From a checkpoint of a small self-supervised image encoder.
Model: 6.81M parameters, 32-pixel images, arch inception, norm batchnorm, activation relu, depths [2, 5, 5], widths [160, 320, 640].
Training: muon at rate 0.016, 3100 steps, batches of 128.
Data: trained on regions of photos with short descriptions (Visual Genome), 50862 training examples, 7.8 epochs.
Rows from block 2 of a small self-supervised image encoder, named by matrix and row number. Rows with one number belong to one channel. Each number is 128 + 32 x the weight over its row's rms, rounded and kept within 0 to 255. All counts start at 0. Numbers have three digits each.
After each channel's rows are labels from the 100 images, of 14976, where the channel reaches its highest value: "colour at peak" is the nearest of a few named colours to the mean colour under the peak. Only what is clearly more common there than usual is listed. The data: regions of photos with short descriptions (Visual Genome). In brackets: how many of the 100.
# r30: branch 2 reduce pointwise conv (model.blocks.2.r3.0.weight, 80x160x1x1), inputs 0-159
# b30: branch 2 3x3 conv (model.blocks.2.b3.0.weight, 120x80x3x3, transposed, each kernel summed), outputs 0-119

r30.1:121128190121160142117123104095077104110167122146097147138144105166115146109143137180123177196125075115154117078173154162104088101100207157182210125128140095119120127120108127105108166157180106174096158097150155077099132132076140118220123128125101046116088098075136145141164134143201118151139103109102133121130123119176209176091137079136109182082120151120122106151124164124103139077116125112098083092154120099081200084159132096128098133131117108163099104135110148165106133104108174
b30.1:116139164153134102100104136113108146143074152066134143008108131102163164132110127135127131044137156109165099175113138083130129128076093120106144115077189125128155125161151082122150123162070144134168091139112079110188115152167171154067134145137161199143074158171124125114142121184098121170157136095125130107100045115109123116129106169146143090156110089133119101
colour at peak: grey (62)

r30.49:131160167107204095136176121124135099105107120115146149133090138154066083150126150123106135045126121154130159132150094144112055118062111120107150154084169146166098077111114123120140114121129098202120117130165154098119131116072146110096078110108098114141151138135159135161134131147119134166129125119147134128099196133170129079137195097131122079147188152105135095236063136089065151113115104142086046116132157120098056106108150118099149141174168122169165127142163076058147116120103132
b30.49:122062102121093142096116103135207159152131156128128000158155154122125132136118104127086120142104090126106128159088141154096087095120101109137119132111114149129085117057115121144140118130119150179181126126172131063069123124097089121135120078113118097122085163105141150104109120102109088144165164112154110113075238124123181154135085154130122132124163140169108142
colour at peak: pink (48)

r30.73:116163163126114141103153133116118097095119052113121141108088104099120178146106119134101147095063166109083115094135106098054087092141091109145143110126127079121109159056123135183077106087135143087183057131104148111131116102151069137108145102135208130135168112103139096119100055088147105145119153096137121129079157086079124184121091153109111197116064211142144197126117141140103095064142136127152165173101125096176083075108136100159118146117167121179120164112116115139126131155109100
b30.73:167153178086122129124095147109116143092108121117130040128145179127100142114132123189154155105115118144158060115095148150146088131129106076132161182120172137166190102066109067143139178153112107106141169124119130131126158146093066166167087171095114177091161176120104106133153138189084153142128074084123130149187064116156133092139132097084097107107173152100147164
colour at peak: black (34)

r30.31:116112185122162115124117156091174136133161103113133154147157092119124093115136121178123189131118139133133087106162124157078129151153063086137131143062106130080115103135176147130114108146152187117080154102095086077164123157131161128141131228148119100117140096114207137171100116149133105129133108163098109114120143099120089184126131112147237110103055132100107136104128035143182056136095085138071107100053109171081105192110140132110156108125132118116133099128110094141106119126135089
b30.31:074164159138162144117105084074136099122083124094114086193050070105165171144133114127087165142126146097077115110180182153116158080065100114141137130146122139142099088107093151135162054125108096107099112131151149144115110094159103125156111095146109091047080145110163143146095152126130117128108108160184131083115192107121114117078126128172085102142169162168075162
colour at peak: grey (69)

r30.32:120105122136105122146159232172145163167107122135089134124174077130118122073143097144132183165171111168147099118130081166117154127170129137107045064076131132104123126119057122137143150124116067115115103082136126122065104157154095149133084115069099141091126165139119140110089127091115139094146105126173074104198144134100077148093130149135165106110168135128112087170151073095125135116114114063091110109220137148155115183137118164123145131134101080076108131086150182146101122089070147
b30.32:105129132143130105068124100130177116101068114142144154140116101065107167104122080062125157118136139108109191081118135117122148157139160151084089162128097095136109151092164150176210079089163127120041147108153159122126133088168139118089118098109134139134124075123145126130115124091113126073114199106070159073156162094155089072104138120128098139137201083122070128
colour at peak: grey (66)

r30.55:144136181140174132108132089104138117082146119131109101134179108152108113194178092203125127149095123121120104171162153129106118104176101155142079126124169120156134149137066089135151147156152119087079108105177127121118114163124080104183101125080140123168140110089150148109125147096134086132103126130091158127072106131087173068069045090027113133102070129146131065076120159084121162080137153153095087115126105188142105094074133126070130093116140165112095163133077082082126114129156147
b30.55:056158144174121104096095157107073099135133104135145105142103140108194108102121116126091093099132103098123066128126136103141150132114091102185171080143082117096158132148150151067097075086109116104117104114072141091161108160195143128152120106123182099123118203171161119145066068133127102105149125124132120121123045115122140122114066111180118114181201089154157118
colour at peak: pink (39)

r30.15:177162082158133182133110126177150188168112129142106117124149147077143143106163139129114110098089113124096154135183110133084170093127115104169128104165096092255156110112093128127094165149134162170139117147153139106098123179154125158129123068074181119178134173131134148118178153086098118124105157123135181083092078182042127111174102069130159176167127104152162148167119152070131113106130140109131171132116107106122109064182118057122107135123135098140106132107109144161116101103106116
b30.15:162185105067095149081120107071108124110113147123080103140123106131074115124108095061122099102150050100115098145033107127094056083164126145106097140144078159110134121112131129148138126095171064151134135146156086118074138122114080106118127103120094163094096160089132143106124086134095102171075159121135145177176088101091167125143137079105111132097118133147047107
colour at peak: grey (68)

r30.7:131086129095108114071103091116164168168090109117114106144159196133100087090143147115088105129013094093127135195098153115163140113200157138057123148170153178099175134122121123136177122130104211044178123106142194127106158136090113097155130098168135111107114097168092085069143096149111142137128096079103148178114142134143161139097081078101173151121118150172122126114137164147148155066155118090069157107155113143111153169124090111132081134152121169119149105128119118152116144141106146
b30.7:149090148086125132107173149145065156135113079107101070093140115085143073093106186080143123162103123108117146135117136174119093094136136143128102136180147141129094120127149104150141111117095162077117103100098078110160149064121161061189157099123154200190120124093170126124133128111116149095118086129134098095150179168121116068095104137150063111131150212088166075
colour at peak: black (52)

r30.12:145102146145129118114146121099181178165110110145096110158169134122160136089121114088109164136161141178109152090122136103127095055139083121040131130147142105071147129083170142172142135160153141097124143118178139087154165142123172072128083107151116137087131110147204135130051110116152089088134125130163142101058114106117136173161135147113143128129101096065165083038134091091092166147129232186121175118161085199152123146100094115108114124104093073091137114101108126126096105128120140
b30.12:161055119137167111137097175146061094135066134100083090110157132135139116145048100114116111109119132168127124157105137165128143114137140152092107129122081095123115142156107123186148145106131167084093106048023182166117119114142091115134135129114167164150136064092088074181153142167143133083116102141110098128164105150129123105109123093104079113116057176122177133
colour at peak: grey (70)

r30.67:118106163118108123138121111113116100078087124164140109094108167141109192107114148136122127136147157090156149120150124139136099187067161107120113168076132133158126130116107152139216136182102137114130100106107096115112068117129103157122110100107144105136118032187073119103094103153113117105168184103133159086106082141132117178056205133061070094093133098147137161118150124136175109049163155174096173180067139113181112069097148091114131149118094146133105122114067118124137156172122086
b30.67:117097081101156174100076135191097170119165105075177146120161124148158133169137123116146137154141153158069097097100110127125111120129165107179159063106088103163186107163118105143116077118141163106120086101153138146202137171118135169106139111172140104113095130111047098142139143154124161207164099105136170126137076093194156137105135144126181171169108149106141188
colour at peak: black (33)

r30.0:118113177117125113071142179120111109106161179109111103073162115085130119157108138164105115113146099143169134088157104105089161095176134161120082076176121101120172039154130150101118108143170101113066088113129146093091144118166151133136131064093136126189118115119114165187096125175125087155108115115129152109083150147073187096134148133000119144139147134148093080110109146114116124105108116082155148045056141155141135073088147174157126099113137134071117130113165130088127100142108147
b30.0:140125061125088119121054124112116153123183111112153100106119091129192091148153091147103108102145151084096142138119078141162149099133103141123175171166129092144100114105101136146079080116094128092155162111137102061106162138046167158125174098119141102110101155206131204049099097113151113126097121127151121206092098147140128109118152131152088067116148074110113139
colour at peak: pink (43); white (39)

r30.19:141065077136176115135073095137130158135081131147135148167164145125143159040131120062187114156165111107071080074084140112115144144137098151166116097056126149228129084139116070138122181174103137161133113130113083142118148136101103148107099182138135107099160172130111096086141147103194116137144094123088133122118134194149103085191140126167133132130142137157136113175158142100111116211115122154162152117090100148090152126139068098125139115178107126149167114111127096106124141122114221
b30.19:160095124092133066145154102094149114142146114121119094158121082137093129097195100135117149132140126154102090139076140110121089102116113127136089145121100143114133086105139116070078123070135071122077118065068180110154071070143057155114094051102124145073098143145115076132084106147107171142093163118113113136133060085143072136098075097146151058131100115129135112
colour at peak: grey (75)

r30.34:145104100103182134068127107134129183170125116114138072095112074096113130114146084145090174096084128056109145143142112138123179138111112136092092116109098083157158142148100139075132124112141115113114127072139158177146199094156161087151095115147104093129128124149148077142146144071184105153132094131108097107062035190123112172136158145229152101099196107089104159206124131137094137127135109149139048139094149178119150162144129127169093152131107184144135137135130126120138164124174135
b30.34:153094105159098087088162056098103152114108043075120077145131086154075119108155104122096127113134088050087123131140151178085118145077133147136147113167131144116114061118136147127087123096120107157115091074115070124163117051145105108159146117146140146177129145093119055126121114084095171105101193107172101106146144129106107140113078119126134130093145138111175061
colour at peak: grey (62)

r30.72:158121149119118113137168138086144104083128186186099114118150158159086130126116102100154134151092136116121139152131110099167126130117137095138085114220137076131168151138070115106097117138136115149092110114149164108099158144104156153086111126116128201095080096123147096079100153181119191174170090188186118097138079114122102109084136238173111169129158079078147156122152146157134164097095130142184126127108060198171088106208125077101130130126118142125143130094121094117122123084094150
b30.72:143165136173119145158113072106099116091127096115049171112120147114169137150141134163055125099113136097132084114123081118117164171121100118099153128077118150106158065111146114132108118088076128100150100096088128146082102152076147094047141138196182102118109112129159152084205133139103116092112089082134126054083128158159156076099161129112073172145116151134137096
colour at peak: brown (62)

r30.39:089104122123127135154123107172192141138105091085079166146136142079189124151168178145156094167109108075087145139120103074096082142063100179127140115096145084112111132156160131112090094154059118162073093118119134092092127143109104131162134146095101122078162168070130105101055106179151064085079155161072152140145089123141105133095180120108089107153167183132151110097185127127136160129091163147074149120176178107152135168114127107154124115098138147149104117132078169162181153143064144
b30.39:135098124123121056117114115077090155143132130129123097159067076069141135170107112057135115085148067114122103186182140144141105099121191137158154143115116126135154083137132138166161155123119116142110105135084130131107213149104154123138114158134120096135123170139124096053186109163097149118147145092092118065219160124138156159158153070113120060193129122101154116
colour at peak: pink (30)

r30.50:099138173154070118144177107155117111106148142119147045091099186160164087161111142087131063088016165070138139129151144130117165122085140126149137178185152144188132164170125137144138132177091147113135067119111124133117160129119117165081079163151111141145138124159084189116196127069101123139131176149116111123075134111115102120157120089101118134171167087106107143158065108100112145108084131082091087097142110164122131126012148122131154106171160109140127124145154135130121106132135166
b30.50:142070102078122120145164074160189153122105098200112138223120112139154141085106146138105106094096111121105159165106141138115117085130143107118088067125144158114089134132111123161160105149132123151142154107128148099089181147116120157120109130115109174086117078125205141109187171117143140083103146143140110098035215150087127095142079125147157127171135187140082136
colour at peak: black (73)

r30.58:103107145181152143174100143109158173101161140104100108116106139162071110133094141134060103165111095105124148159124125105100163175091121092137088169125088091166157109123113139133098120098151123111120106117118109140167092088086114132103101077141059116103141118122152163130144078150136081117152097145105081057136088143150077119099151091103196078196127196075132132112193100215133119161140126162153118062065141170113190114066137139080141081120148134153129097141111140116152093077081088
b30.58:121077139145099110105160080142100156121156091133171118130104109068118205195154092147132127143065138157193107134157172153100150196088173076148141152154085112129176116144103117164159073123116157158111171104148183117141138128144086118143114174107118087101138148133128165133128157112175162120092124127105101101117124099094114169116130202168108093170227113095094101
colour at peak: black (72)

r30.51:127111092161096150120152140149103109099103117138132173099106149161147165150137099128150110128104096146089171172096137118127155157102131161144138101113150115162111182111118135085094119150147139098128136142104102114129113162170086083164108104116243155130139169150136117141176066098143128062195126149087142096068120078075135134116082138081096211130169079133139149070050127197089117159143127103163188112044086116092133112155183137173144132140104179120134121132142157190158118144103113
b30.51:135166147069170169126085143089046133126115112125142151091121135124133165095169170098112092131133107107119109204139129124141157117125151101088142069054135168146135152098138120124147151149149135161132124152131136095108202180104121156103166096158151179173114097102108130052090114172068149171141122125116174182169118118129179117126229114070136094110146157115102121
colour at peak: brown (60)

r30.18:136073122103116098140146139102160113109163094102112162113132088156131127087142122174125118118188142219072132064170130123074115144182214118136161155162116125072092122083145104162125143077178097136135159107190154137126143155125111086196159187144138111148102113143101108147161116134107132079114152184125068071188136158192143075171130087101118114180185089149144098120133146109095123126113103114053119102099158114072090129119057116149141154119104103086118126142145151107139171102143148
b30.18:157110094136171093116110130155150116168118142124138107098164109075086127112059115019180137139069104168123128138085202115111077152123130075118119121159106094104123137141169136165089060125101199188171084137160075073140121114106116099137136148136089113162096088098092180139121091062182118114180130090110125100114151114107158131117134103106113139115167113128150123
colour at peak: pink (36)

r30.76:144117098165191151139106081157180135127131088102144106113133107128117122070131130095113116181123186122138156151110169079071107158035086084134159126134088201071141124137137136142159112134105158121136158125096053196166132130160119154152109211125119124124096126138125113126136115164092132151160143117093127094155110190220062174163164111080174079103127153160100166084102105152108139155126100182183111110061108156125112074150117154139148101113130105112112097117139105129108176104108172
b30.76:079157118114112139104064134108147119083111165138159073166096105064155217120119102136131123062096127156110155140123127105120072082081110133125124067102108135155131065159110100099129109081162050152166145094149104083108096140116066160070123110139138069130095149174123101082122138168160138177090159123125137114130133133154170150139088088179149098076139129172107102
colour at peak: black (34)

r30.11:087090151155104154126106165116126128122140171080127133108105109083155078112106135131114129079126156174162168129103110126158073153096097101087176181091121133116153124128203086115092173125136108138152186098091107152096083157154133129145128173144148125112133089146129078140163094164127141112183217111100128080124117074123069146129064171156104068138112105166203119105061146051158117102115159103179111098170146047176171064117134143100143097099169131157120111140127119128112122107090128
b30.11:079110114173089146188128127125118090121055139126067074108177179164164092141164126127166155156096147136185100140133085185085132140154053099120101138116160098108124130189162108128096111141191152127148149096119081150098146131130163121091136194190145114101089127110131112125152061153106098119154129133140119166082086088211154167160095100103109140088133114146123142
colour at peak: pink (27)

r30.17:110114051163113121117114138148161121148116051085108150140138181115136129159142122118159098143120125115117119165116134142115143125059071137126189153181142158103142123131088175129096172109070117134106187144110126106084114166119180136120115112105127114125134172114146153079075082131050082092143133103077176121070125108096095130097070093134063076118097125200149103112125120149144164113121110079162112083107104075107081083144185085091160083144103199150137111158075104148138136062113142
b30.17:163189214155140105152110181146127146107094123142132105192113161138105174109128143134155157121121124128145054162143093124137103139166175093136150139172108184122123116143117104145134131131181120130192135157134149132138202119131110112132103168139101100130107214105146174141163119169064091143111137099051128152160139119137187042122198106188140120143149142096152110
colour at peak: pink (26)

r30.23:131121132121146106127154105143118138167141175184131087134153107153198170120120146144115119150138106126127126088141160128140130114134152130110126144214145091165138134127110124160151132107135118136082116135109167135107156123139079147113077155143146152123137134079130142136116125096095157106107061164133152150164134106135106209096086151255160168085065145070069184161072071088071096137091061134110066126163099129190109079181107113157111117171136094121103119104141087135126075094136085
b30.23:162151092062098087155160093111150135118089104132072076162061098129110138103117171146094121130105108118146148124144094109146106142198149089084113093154152141106128126136144139134166149106080154091110083147092091112121121139113142119098147133119089142059068092058121139097114104066126096066121087157133076086103135104119106080101149112073032136081137167131102083
colour at peak: brown (64)

r30.40:142113117082127159091119097065095081098160084099134101102080108144126124093099074128141103137126087090155090189162136148152137140099142095180119149107172115144121114148187183100106150136155177083143171151109109126157093107111101159153072159099133116118140169104173115151088156113095108120116165127093158082113109068240136150196150128182110133150132156104101131156148162102084178065138163104184146103116099048064141101180088127137100117161123105138127085134075145117106106120097163
b30.40:121109106102137152187160116102112074159073119081174118075189087169070163174120169130155185136114147128126100114117130147142123131163102155124092110106120126130121149123163135119113106134151146206132101137067078099152159142099083144101093094129158149101105098142103101129154114161131096135197164095169155111156042208165123181101096126102127112115069102117100062
colour at peak: black (34)

r30.6:132122142136147150144111127080153094117111155113154104167136123150133121111144135107138107126154118154141146166115110092140178151150131147147180126176148107150148104127106105079166115146128137122089162152156141068154116145101124197092094100087108173151107081154118115123062145103081118096136126095132158124148118042108089191160169138109063112158117207134182183091119096091079175092172108154120091142008103106140184000136091115121130134128142089111100122169114149116137117111142142
b30.6:138115099057184141212143095135121122131195106110152117070140169142133147158159173195108118118137180136132111090132147119118119100161152119166155130085127086115132114164113124095074143157091110133155152153058087175141160136097112160102068141196166060124073136129093111143114134128112163140172133108086129155153037150144141141082139142115090140134084123095152073
colour at peak: black (60)

r30.13:175121122117130102122116118103157093069128166157150122116031146149077172102138150128087097120135103147169211154134098150183127115198112109142107134238150105103137139130104130174142067167133133091158063145143099126139162144093158129161083093115162188107160117147095139166126101103109094133100146122125128115097165126136153124110084093117229128111107095157161150086128046103154053210179110126089136087086117142058101141126132129127136145139140141144142116148149123140129130122114141
b30.13:086088110126153146128123136076145070123071103166167085172141112114150130138140085165116113138172197109120161137139133148115068100080135133131146100107165147128098078058135162192168090072152127108072122100116104155061101089068159174113127113109134113134148120096150190150137098083120149107112111169129129103071151115195058137093125104154170148081145093119141162
colour at peak: brown (64)

r30.28:147143134108075166130139145150101092105107108111155120125100130109065131142113090164101129160079140107172164122127106120105113123097108136123166157138118088137140189081137161132135103192141093162079113121099147083099153139144109136107100135078191142119110068129160095113108095161109152171126153132092117128099044070109150072113126133182119169132138083178180083076159105131175141124170064133146098061155115071034204062089107154111149135114091131141121105068154100106086152093132122
b30.28:171155132126132154156138114149188100086142157082114075082148109134174152140174124166151082139070205132104177068150105102143148148097131126122149091138181119145158121119190134106133115142183165126151174150101172176142118125200157129151142151179143135130149130101107117103158105183134186085169160094108090142078135167106114084151170190095087164133109165159111181
colour at peak: black (42)

r30.21:158075184131080078104110115075129097125155146125179144110123145106134096117099080122113118146123114097145091094131162150096126121104151127096130150075097191138169196131173151113142084071147091157156077149078115092111109064102115140182131096173106111171120082104154172207067054152138190140151094078168161172100115101194124121110102081113094101122096165146143157129112120126152135152168112138089162155166197152149159153135103154110135154155146172149121173120173083121114156126172147
b30.21:112088093134116126130084121077075122107127107107069059153116101099165084121190075102096118096139174127123149087144160117110162110146147150122127130125156119121122132108074080156112160153031079091137126136069139098040147116115152125074116063110112159141125161112142171115096137122152050122115044118126122162107129108161121076132162128077090137078116150112120141
colour at peak: pink (26)

r30.20:106099152151091105116120092078115095110133108165131147155137120143107185081086116141147136128116122120110141139120123092152110113189165171095113144163127168116118103130096175072131117104109196080109123106105121114147162126073094154154065139132148135110116148126131116131148088174150122117168138140068079206120037119100137168167172094043176092123193155118102183093104147145107204080131145139150165138063111210138145062141147128095083174063111097144131131111117164120118151132141097
b30.20:135070154163186135132176185175091173107170086079123124065145115150137170159100108136158129128144147111119128143040151144145143146113148155124136060084090110121114114157097067130084127106113178104088099075048145100094113139107103132072128109102140104177153138060102112129136152182095193114133154131123173136151103172137123137081130067144118101148153119095112157
colour at peak: grey (81)

r30.4:123090119149148136138090090112129154107158077127115151142082106195141095158096178100145071099117103122093156181139113132108108108209141092172131106119144135135142126103127099127095077123077097110149154144104146146146208055112140106110126081151149105138160072111139153062131097190080101097130145123067033087136114155122111114131080086149130145097098139126142126066167073097129151101210204162155160109120142122148178168052126110096135156131135154181120133127147138128112138146109086
b30.4:080109128100097107181125165195138190128133118153162103157140177056114170106094116183165149169080145144185104103204145107102140143077156105134157094113107172101091127106153143133122142114154146084075095140104096127120125112189114133152118094077165149152116088139153142072127107100116134096102104173117138141199173124122122142137106139091154105166143101094108231
colour at peak: black (46)

r30.47:152175117052106155117124166087092134135149155125149146173158076091172104082146155166187117108107118112138054090129107117151092134025109133154115095069121123124139155110135093087184129120058118151112093165174163136157079096137135072169149135086110105138148133090114177102134124116109131137102138152169201188156143105165065140109154090124165093073152136121129167123182130163192121129086159124077149073140176105129102058081097143126109158138118124150144115114145135093137141125160101
b30.47:131057076123147161159145144136143075177116144073130110135115133126077206123126168156075118186095146089135183145151120108097093104144109055121146054086037092147139085109124088099104141128153154143096163091064127118148188164105133161074088093108136108091117163123131133123048128170127106153119131142103157102148156135138137108114183134155132167148115143120141148
colour at peak: white (49); pink (29)

r30.8:127146150187116101118105091127116131163093100092097117125163110074095076153102059144105089151078130112150086123179096118130139164106154124119141118144147156041127135124149088138122122089143143129171126117068164080142156143119145137107114102030096088121153160139077111076041104108142103086079165134091118115146091112102118140144112137173081163164140137055186155115156092153092100165142143126134145171089132139122115107232122123072117108175107094126129100127145073059125111126160100
b30.8:098125100133131093162088188138125106089114158076104015150129175136074165131124127179108133120135191149137180169099126126135084100149142146108122142090139073119109078113156102127115074169137142111145144106106094187132117085106046112113139102150155114096098051100096090146149168159125112073150077175176110135124148148094090139155152113119103134081141124125136070
colour at peak: pink (45)

r30.62:135079166129129108088085153114124145154144087115139130139134164114122105068153125164148145127157124104175128142186147137113141144185119084126106080137109125118137123112086135129156119145227099179176138146133089129121096122114138086070178096117106114114120132132152123170144116105172154147147129148150201087106128066081139091054131114029046133194096130155129089101098084129097055095110177172099164129081143094104176132218082123106129159170114104124151109117128102128121127111108167
b30.62:125118108188151080111078166096078195120133133140140086025169190160114121156078184129091119064164132125119122104157066157143131102133135134166177141090083090180120147164145164135150118159114143128125146102108144106109137109105132117148135136145181091194128174149151118068148181080125071099132092154135157147119071104147098137087127142128131145110121052124139105
colour at peak: white (42); pink (33)

r30.66:145140132085121177109132117137111184119137066180154141129097163140153203075119168124165117146127104093098188138126155091133101095088099165143130115128109088143180183138107209138089069180101105125126104116082104108138137138133066150131134112170143101110109085097092127088196084148149140178117119187149097163063122111102095126160116083105134144125116184112118195121132128135199114071200120115129143097117106139088129062141103123077116133142121139123142146123061091078127165161126189
b30.66:123122161097107136169099127091117079130179089086045047146167066116118124100099137112111119118191112147161106180073124177139100167106130107159166070090139159143168112162114117167088156173193132121120119098114128170137131094132096126081108127110121135089075124119127121123124074147131110146135079093158186097106110118145111102137189100081111080108146103060097083
colour at peak: black (69)

r30.53:135126080131168149093087088087138128133155117178153102143076155140096161064115161074095130158137103091054206092122119096105159127144078138107138125204152091133105085108123217118160108140110144064110138144152152120096171178104164146051146153079135091106140144075108140114084142172133121119089099115143120068130091135112118093140136124170173091138115149156140085091160167123171107167117119124108149132141128069147135075128093155141154095127091052120164113107132058131114124090122192
b30.53:145118151146084045165130131068138093059099132127080068131143110105088052141084111098093066126137144117156062121143139171155138145125100193157099128131191165164124112088152153131083124055153096107108132078112121171063109114116125131126100128095154087118130146161180133128155099163114139110162072089145113148132130154139115104125108102147093065108141149179123078
colour at peak: brown (62)

r30.5:175166141139104095094166127117047115102155116115165085110111107069093090173162060083091094111087107088138129096155126122160126136130099150102129085137123119110108129149081130084159090115090096165109120087143098134184077094114107182111128134150154139169080109142124082125091105188078096107102117126089115059200115221153101056127156130140133083148151132137143156163137092137121184080173148160172136102136085106107059133143115176100144114146118143125128137145164176075125167121177141
b30.5:149014104121108146131146113137138128138114127121138027177157096123118124152151125115089120117155156114129164083079166173147146127102126140123117141146051121126113117143165139172124100051093145133154129098132090133071121119159094171079131114147097202115113094134144060154123149144169132084069127098106126138113162119092178129085063148123083114140151118058089156
colour at peak: brown (68)