From a checkpoint of a small self-supervised image encoder.
Data: trained on regions of photos with short descriptions (Visual Genome), 50862 training examples, 7.8 epochs.
Rows from block 4 of a small self-supervised image encoder, named by matrix and row number. Each number is 128 + 24 x the weight over its row's rms, rounded and kept within 0 to 255. All counts start at 0. Numbers have three digits each.
Before each channel's rows are labels from the 100 images, of 14976, where the channel reaches its highest value: "place" is the part of the image that holds the peak. Only what is clearly more common there than usual is listed. The data: regions of photos with short descriptions (Visual Genome).
# r30: branch 2 reduce pointwise conv (model.blocks.4.r3.0.weight, 80x320x1x1), inputs 256-319

place: bottom left
r30.78:120140120119137121163130128127121122136139102136141104133129126136128104146160119138140141100162103140117125113116139133132132126123124161145140141150147130135163154128169114143170176150170135

place: middle right; top right
r30.27:111104119104145126123144111140105149140106144135123153152139158151169157126120161155171130129141085132122131124150137091136115076113098154120139103102143158152107133097138092140138138125134122

place: top centre; top left
r30.40:133147153144129150147120094123133152163140109105124130109092154138151130146107147115159127103100132166114143094154124126137100127136156132097091164102153155126127099120125110110144104136113119

place: top left
r30.34:151162132145124134126130111076109126139149102168155147115108144142088108115114140103131129148109185131142154120116155145140126145136138114088113101100132099158163155114130115076103098154086135

place: bottom left
r30.9:146158103113138144121113064100129115127122091124116169130113132100156166144155108124098116155143175112100088138144085151145154136136107118099131099123134126137121164131141112135123144105149164

place: top left
r30.65:123138128168125117163068144103122103137127103169135126145120128143100110116069129097125163104100129144084109122107114099119130096130125145093090142158119104100128132107108133117162147104145114

place: top right
r30.13:121125129163115159153116119114103133110138092124148137119077125151154099128105110117142122092156128126111114161116103093088092091171114119107122108126124116136152122128108103094096130121143168

place: top right
r30.79:130134072140129151114147113165116187163124155098119130156180128155122117162117113127144127154109131134122134129128111096104132117135110125138185121130113110149126102132148089123110102110077137

place: bottom right
r30.56:137133132124132116135137152150118135125163138145106156128136154157146102114127124095107117089156102142122117123157129129128123153128151157095159117121153122133124112173120122116114142100127143

place: middle left; bottom left
r30.24:142107134140114136147110111095128153113138094139122125142126153100140109129126081137111083122115100102102114124132119154119129153122142074136137125109115128146118157086113080137136140138145139

place: bottom right
r30.76:119142110154120110131171137129146121141107153088122154121126133141113086105099098075127149134134127128153125102118129103093078091149122131109159122116118120114147107101114095134149117157104145

place: middle left
r30.29:135142122113124109103125122119134107131095140113122179111150131111103108139105120109124140115140157126124116115097110127133124157154089125102116110146119146127127087101124113109117113109109129

place: top left; top right
r30.47:128163158138130123080104083098112114126149114111075127094130125153113146154116124111128121113093124113108120112124110133109128171196128110125132129145153120132174148146127116128105108108088151

place: top left
r30.6:106149123166114124110140108109124128119139147140112142144108147130142136122145104168141130125117115141125123106146153156138157134104120140088145121128126138152112090144147137101131136123157141

place: top centre
r30.52:130147101119126114099139121105100127112113084156129114119116112131138143167100193144127119138109114123172111122132126120132133101146102125115112132150119113138174174121090123113157180121135139

place: bottom right; top right
r30.73:115160140164156119113100150138107159133129090115162127129143142127093096150104119127097180115138131125157142129136116159117095117127119176138115121155116149134168121120152128074143151141140125

place: bottom right
r30.19:144111086130127110120104143100140099101083101144170121146083131115133120108141079124121121195117124079095108120116124161116162118125113144121128123135142121111121128129123103111115113127132116

place: top left
r30.54:134139150111092135127132130120106163151124117185114134141060126134097114118128095141118142164096125131087100126132108161133120101158124115158142140121146131127147133105113137124122138161134121

place: top left; top right
r30.5:153136099119119125086169130139130168160093115128125144122148113157124155100133115114152128125137129161086119157079119163154125089115144147156150122076124111121121143117140119105122130123117116

place: top right; top centre
r30.21:098091119164101136165098141143122169104101135104133147122108148116135107103148131122130099160120112122110114141132134138132140138138133133113138157134185113134129129144138117102140122109090131

place: top left
r30.38:125135134133129102125128144159116157089137154125111144145137147124140108160118131136119117134126175130110108100103128136152148173114119132132145165131074164117104130080151107181142126159146151

place: bottom right
r30.42:126153145084118105087146136137132134124127129119104133127136123126128117133134169170129115116112133119146118144142119136134134115087095165143147142146118157149136128127143143167156157151140121

place: top centre
r30.66:112122145121134131112117128148110140116144124199156145097092142105114140124099174127116123141184137108126125141153080191118121105129117134088108144161126126124151175137136149103134166122116135

place: bottom right
r30.22:146115154135153154125121113129123121100099120108126123117135123110157185107144146140077140179094120106124125108148117155109124114111104144143128114132126131118110138115164153111141150161147129

place: top centre
r30.35:125140096150132094091073139115107113144107079099132138130131111119094105177080110119148134117123146115181156125146105131128123096144105175159118173114103122177139114110179102088138155116113155

place: bottom centre
r30.23:165135124114130145104124112137116122118139150147101125135160112135123105122172088087132113153129123147182144125131134132180143129112137140150134158123119107141133088167120116141112114159122107

place: bottom centre
r30.43:099149058131149122107126134134127116136122139115105114118149146126108086119120101132145109144193131112140132160126119102095096097138106160107122121109105106112152133126155109121138109172168134

place: bottom right; bottom left
r30.31:113143127139104135141125133124170159092144150113141124122130115130130129124116133135133118169133139110081101170133067140127095110114167140098113130093112113123153142102104136131138092128144111

place: top centre
r30.11:185134126150126091124151161125128110154105123125141145119180104153099088132143144100102143110146111140121144133133124112135125105133111106131149136141122133142133138116139125178123117149098134

place: top left
r30.44:113146079129142127101128080128099178160124091140119148117101137113148137162125135121127107153135132133153099123149126155143123099131156123149141132139133119124139134135159087109111127136135158

place: top left
r30.36:129136121099112118134117139156146145150135134160098120124139131106132098119106120123092137119152153164123120154138103126142103106125163130136108134133118137130135108133162143120140116149106147

place: top centre; top left
r30.16:173156130119150128093136112094112123147108128118129137135135136113161119140121097106138134128125134138164142135124142106107138098108111145160140139177147087143145123138133101123143111128117139

place: bottom centre
r30.69:122123108121103100115137140110149147148121105108119145123127160111111148120101156131121102098146144147121118134108112136114119079127124117132083134100108137118132134107101150118117105114136127

place: bottom centre
r30.67:147149168097110144116135116130124134118111145111152109139094172117138137148116135069146141114151107117139100088111148145130134128110160112102103118137109143120143116136077097123140108126134100

place: top left
r30.0:144100155158164122119185150125135116132094148153107134134117127139132171123154096118115153125121095115129108095134085149123150141154129124157105113107130138127153151139126103116145113131171132

place: top left
r30.75:150124130137132149138174155144113108140087119140118125129150103112131132151120112112143140099174104129089123139148129119104100085151138125104113131141104153180133106151139144131130186123152149

place: top centre
r30.63:134144133118131134130184098159127151097149118128150119134135152124129110111116115152101125173137126086130118147156111161111134146115154100113086147145150115109195154139108106083130155164118126

place: top right; top left
r30.59:111092113121147143103127125159138115112062144105123100096145116118132137117132158103154129150140141106190151112147142109129143125104125133101120115109168139133147140133145138124154141143122138

place: bottom centre
r30.20:082093136112100128110088131095133104124119138142137110121116135113123132092107114125188155117111085106132127091107124129130147160102131102078148144123075143110093088130125128129135123135121119

place: top centre
r30.28:126115118159112171101137141121129123125113148121121154122112125162137097138147151118096128098140168137094146132129099162114133143173137136132159100094122152123145112110122123109108089162125115

place: top left
r30.64:122119127141131128134125119120112141145087132129125085114138129139142130117150126113143112141098143119147129111128131117110136124110131156115139130149105112088148149119124102139122134110129131

place: bottom centre
r30.1:119107135158095097125130129136118149107130098155147143111109152117109134145109129120139148146119141092124105127141107187127132137136133106112062132147142149099110144128141118125153146119119122

place: top left; bottom left
r30.77:105129126111098127118128124119136130124131132093126141120108141128133121097145084100133119124154168117103094156111099093102131113167109113135126094082167092118151138168106101133146111158149127

place: top right
r30.10:081093112090131129146135158138098146135141125124104119103127119107109092101083095136146133109104098114075129141137138130107112166117109122122136127119148110119144145171146109121113135147137093

place: top left
r30.4:118156125098114116124131120120123133149152108143109169163102129120123146121096115123125145116108134152125136186118119110122135110127135108140103109101130164135169126140136077135099114141099104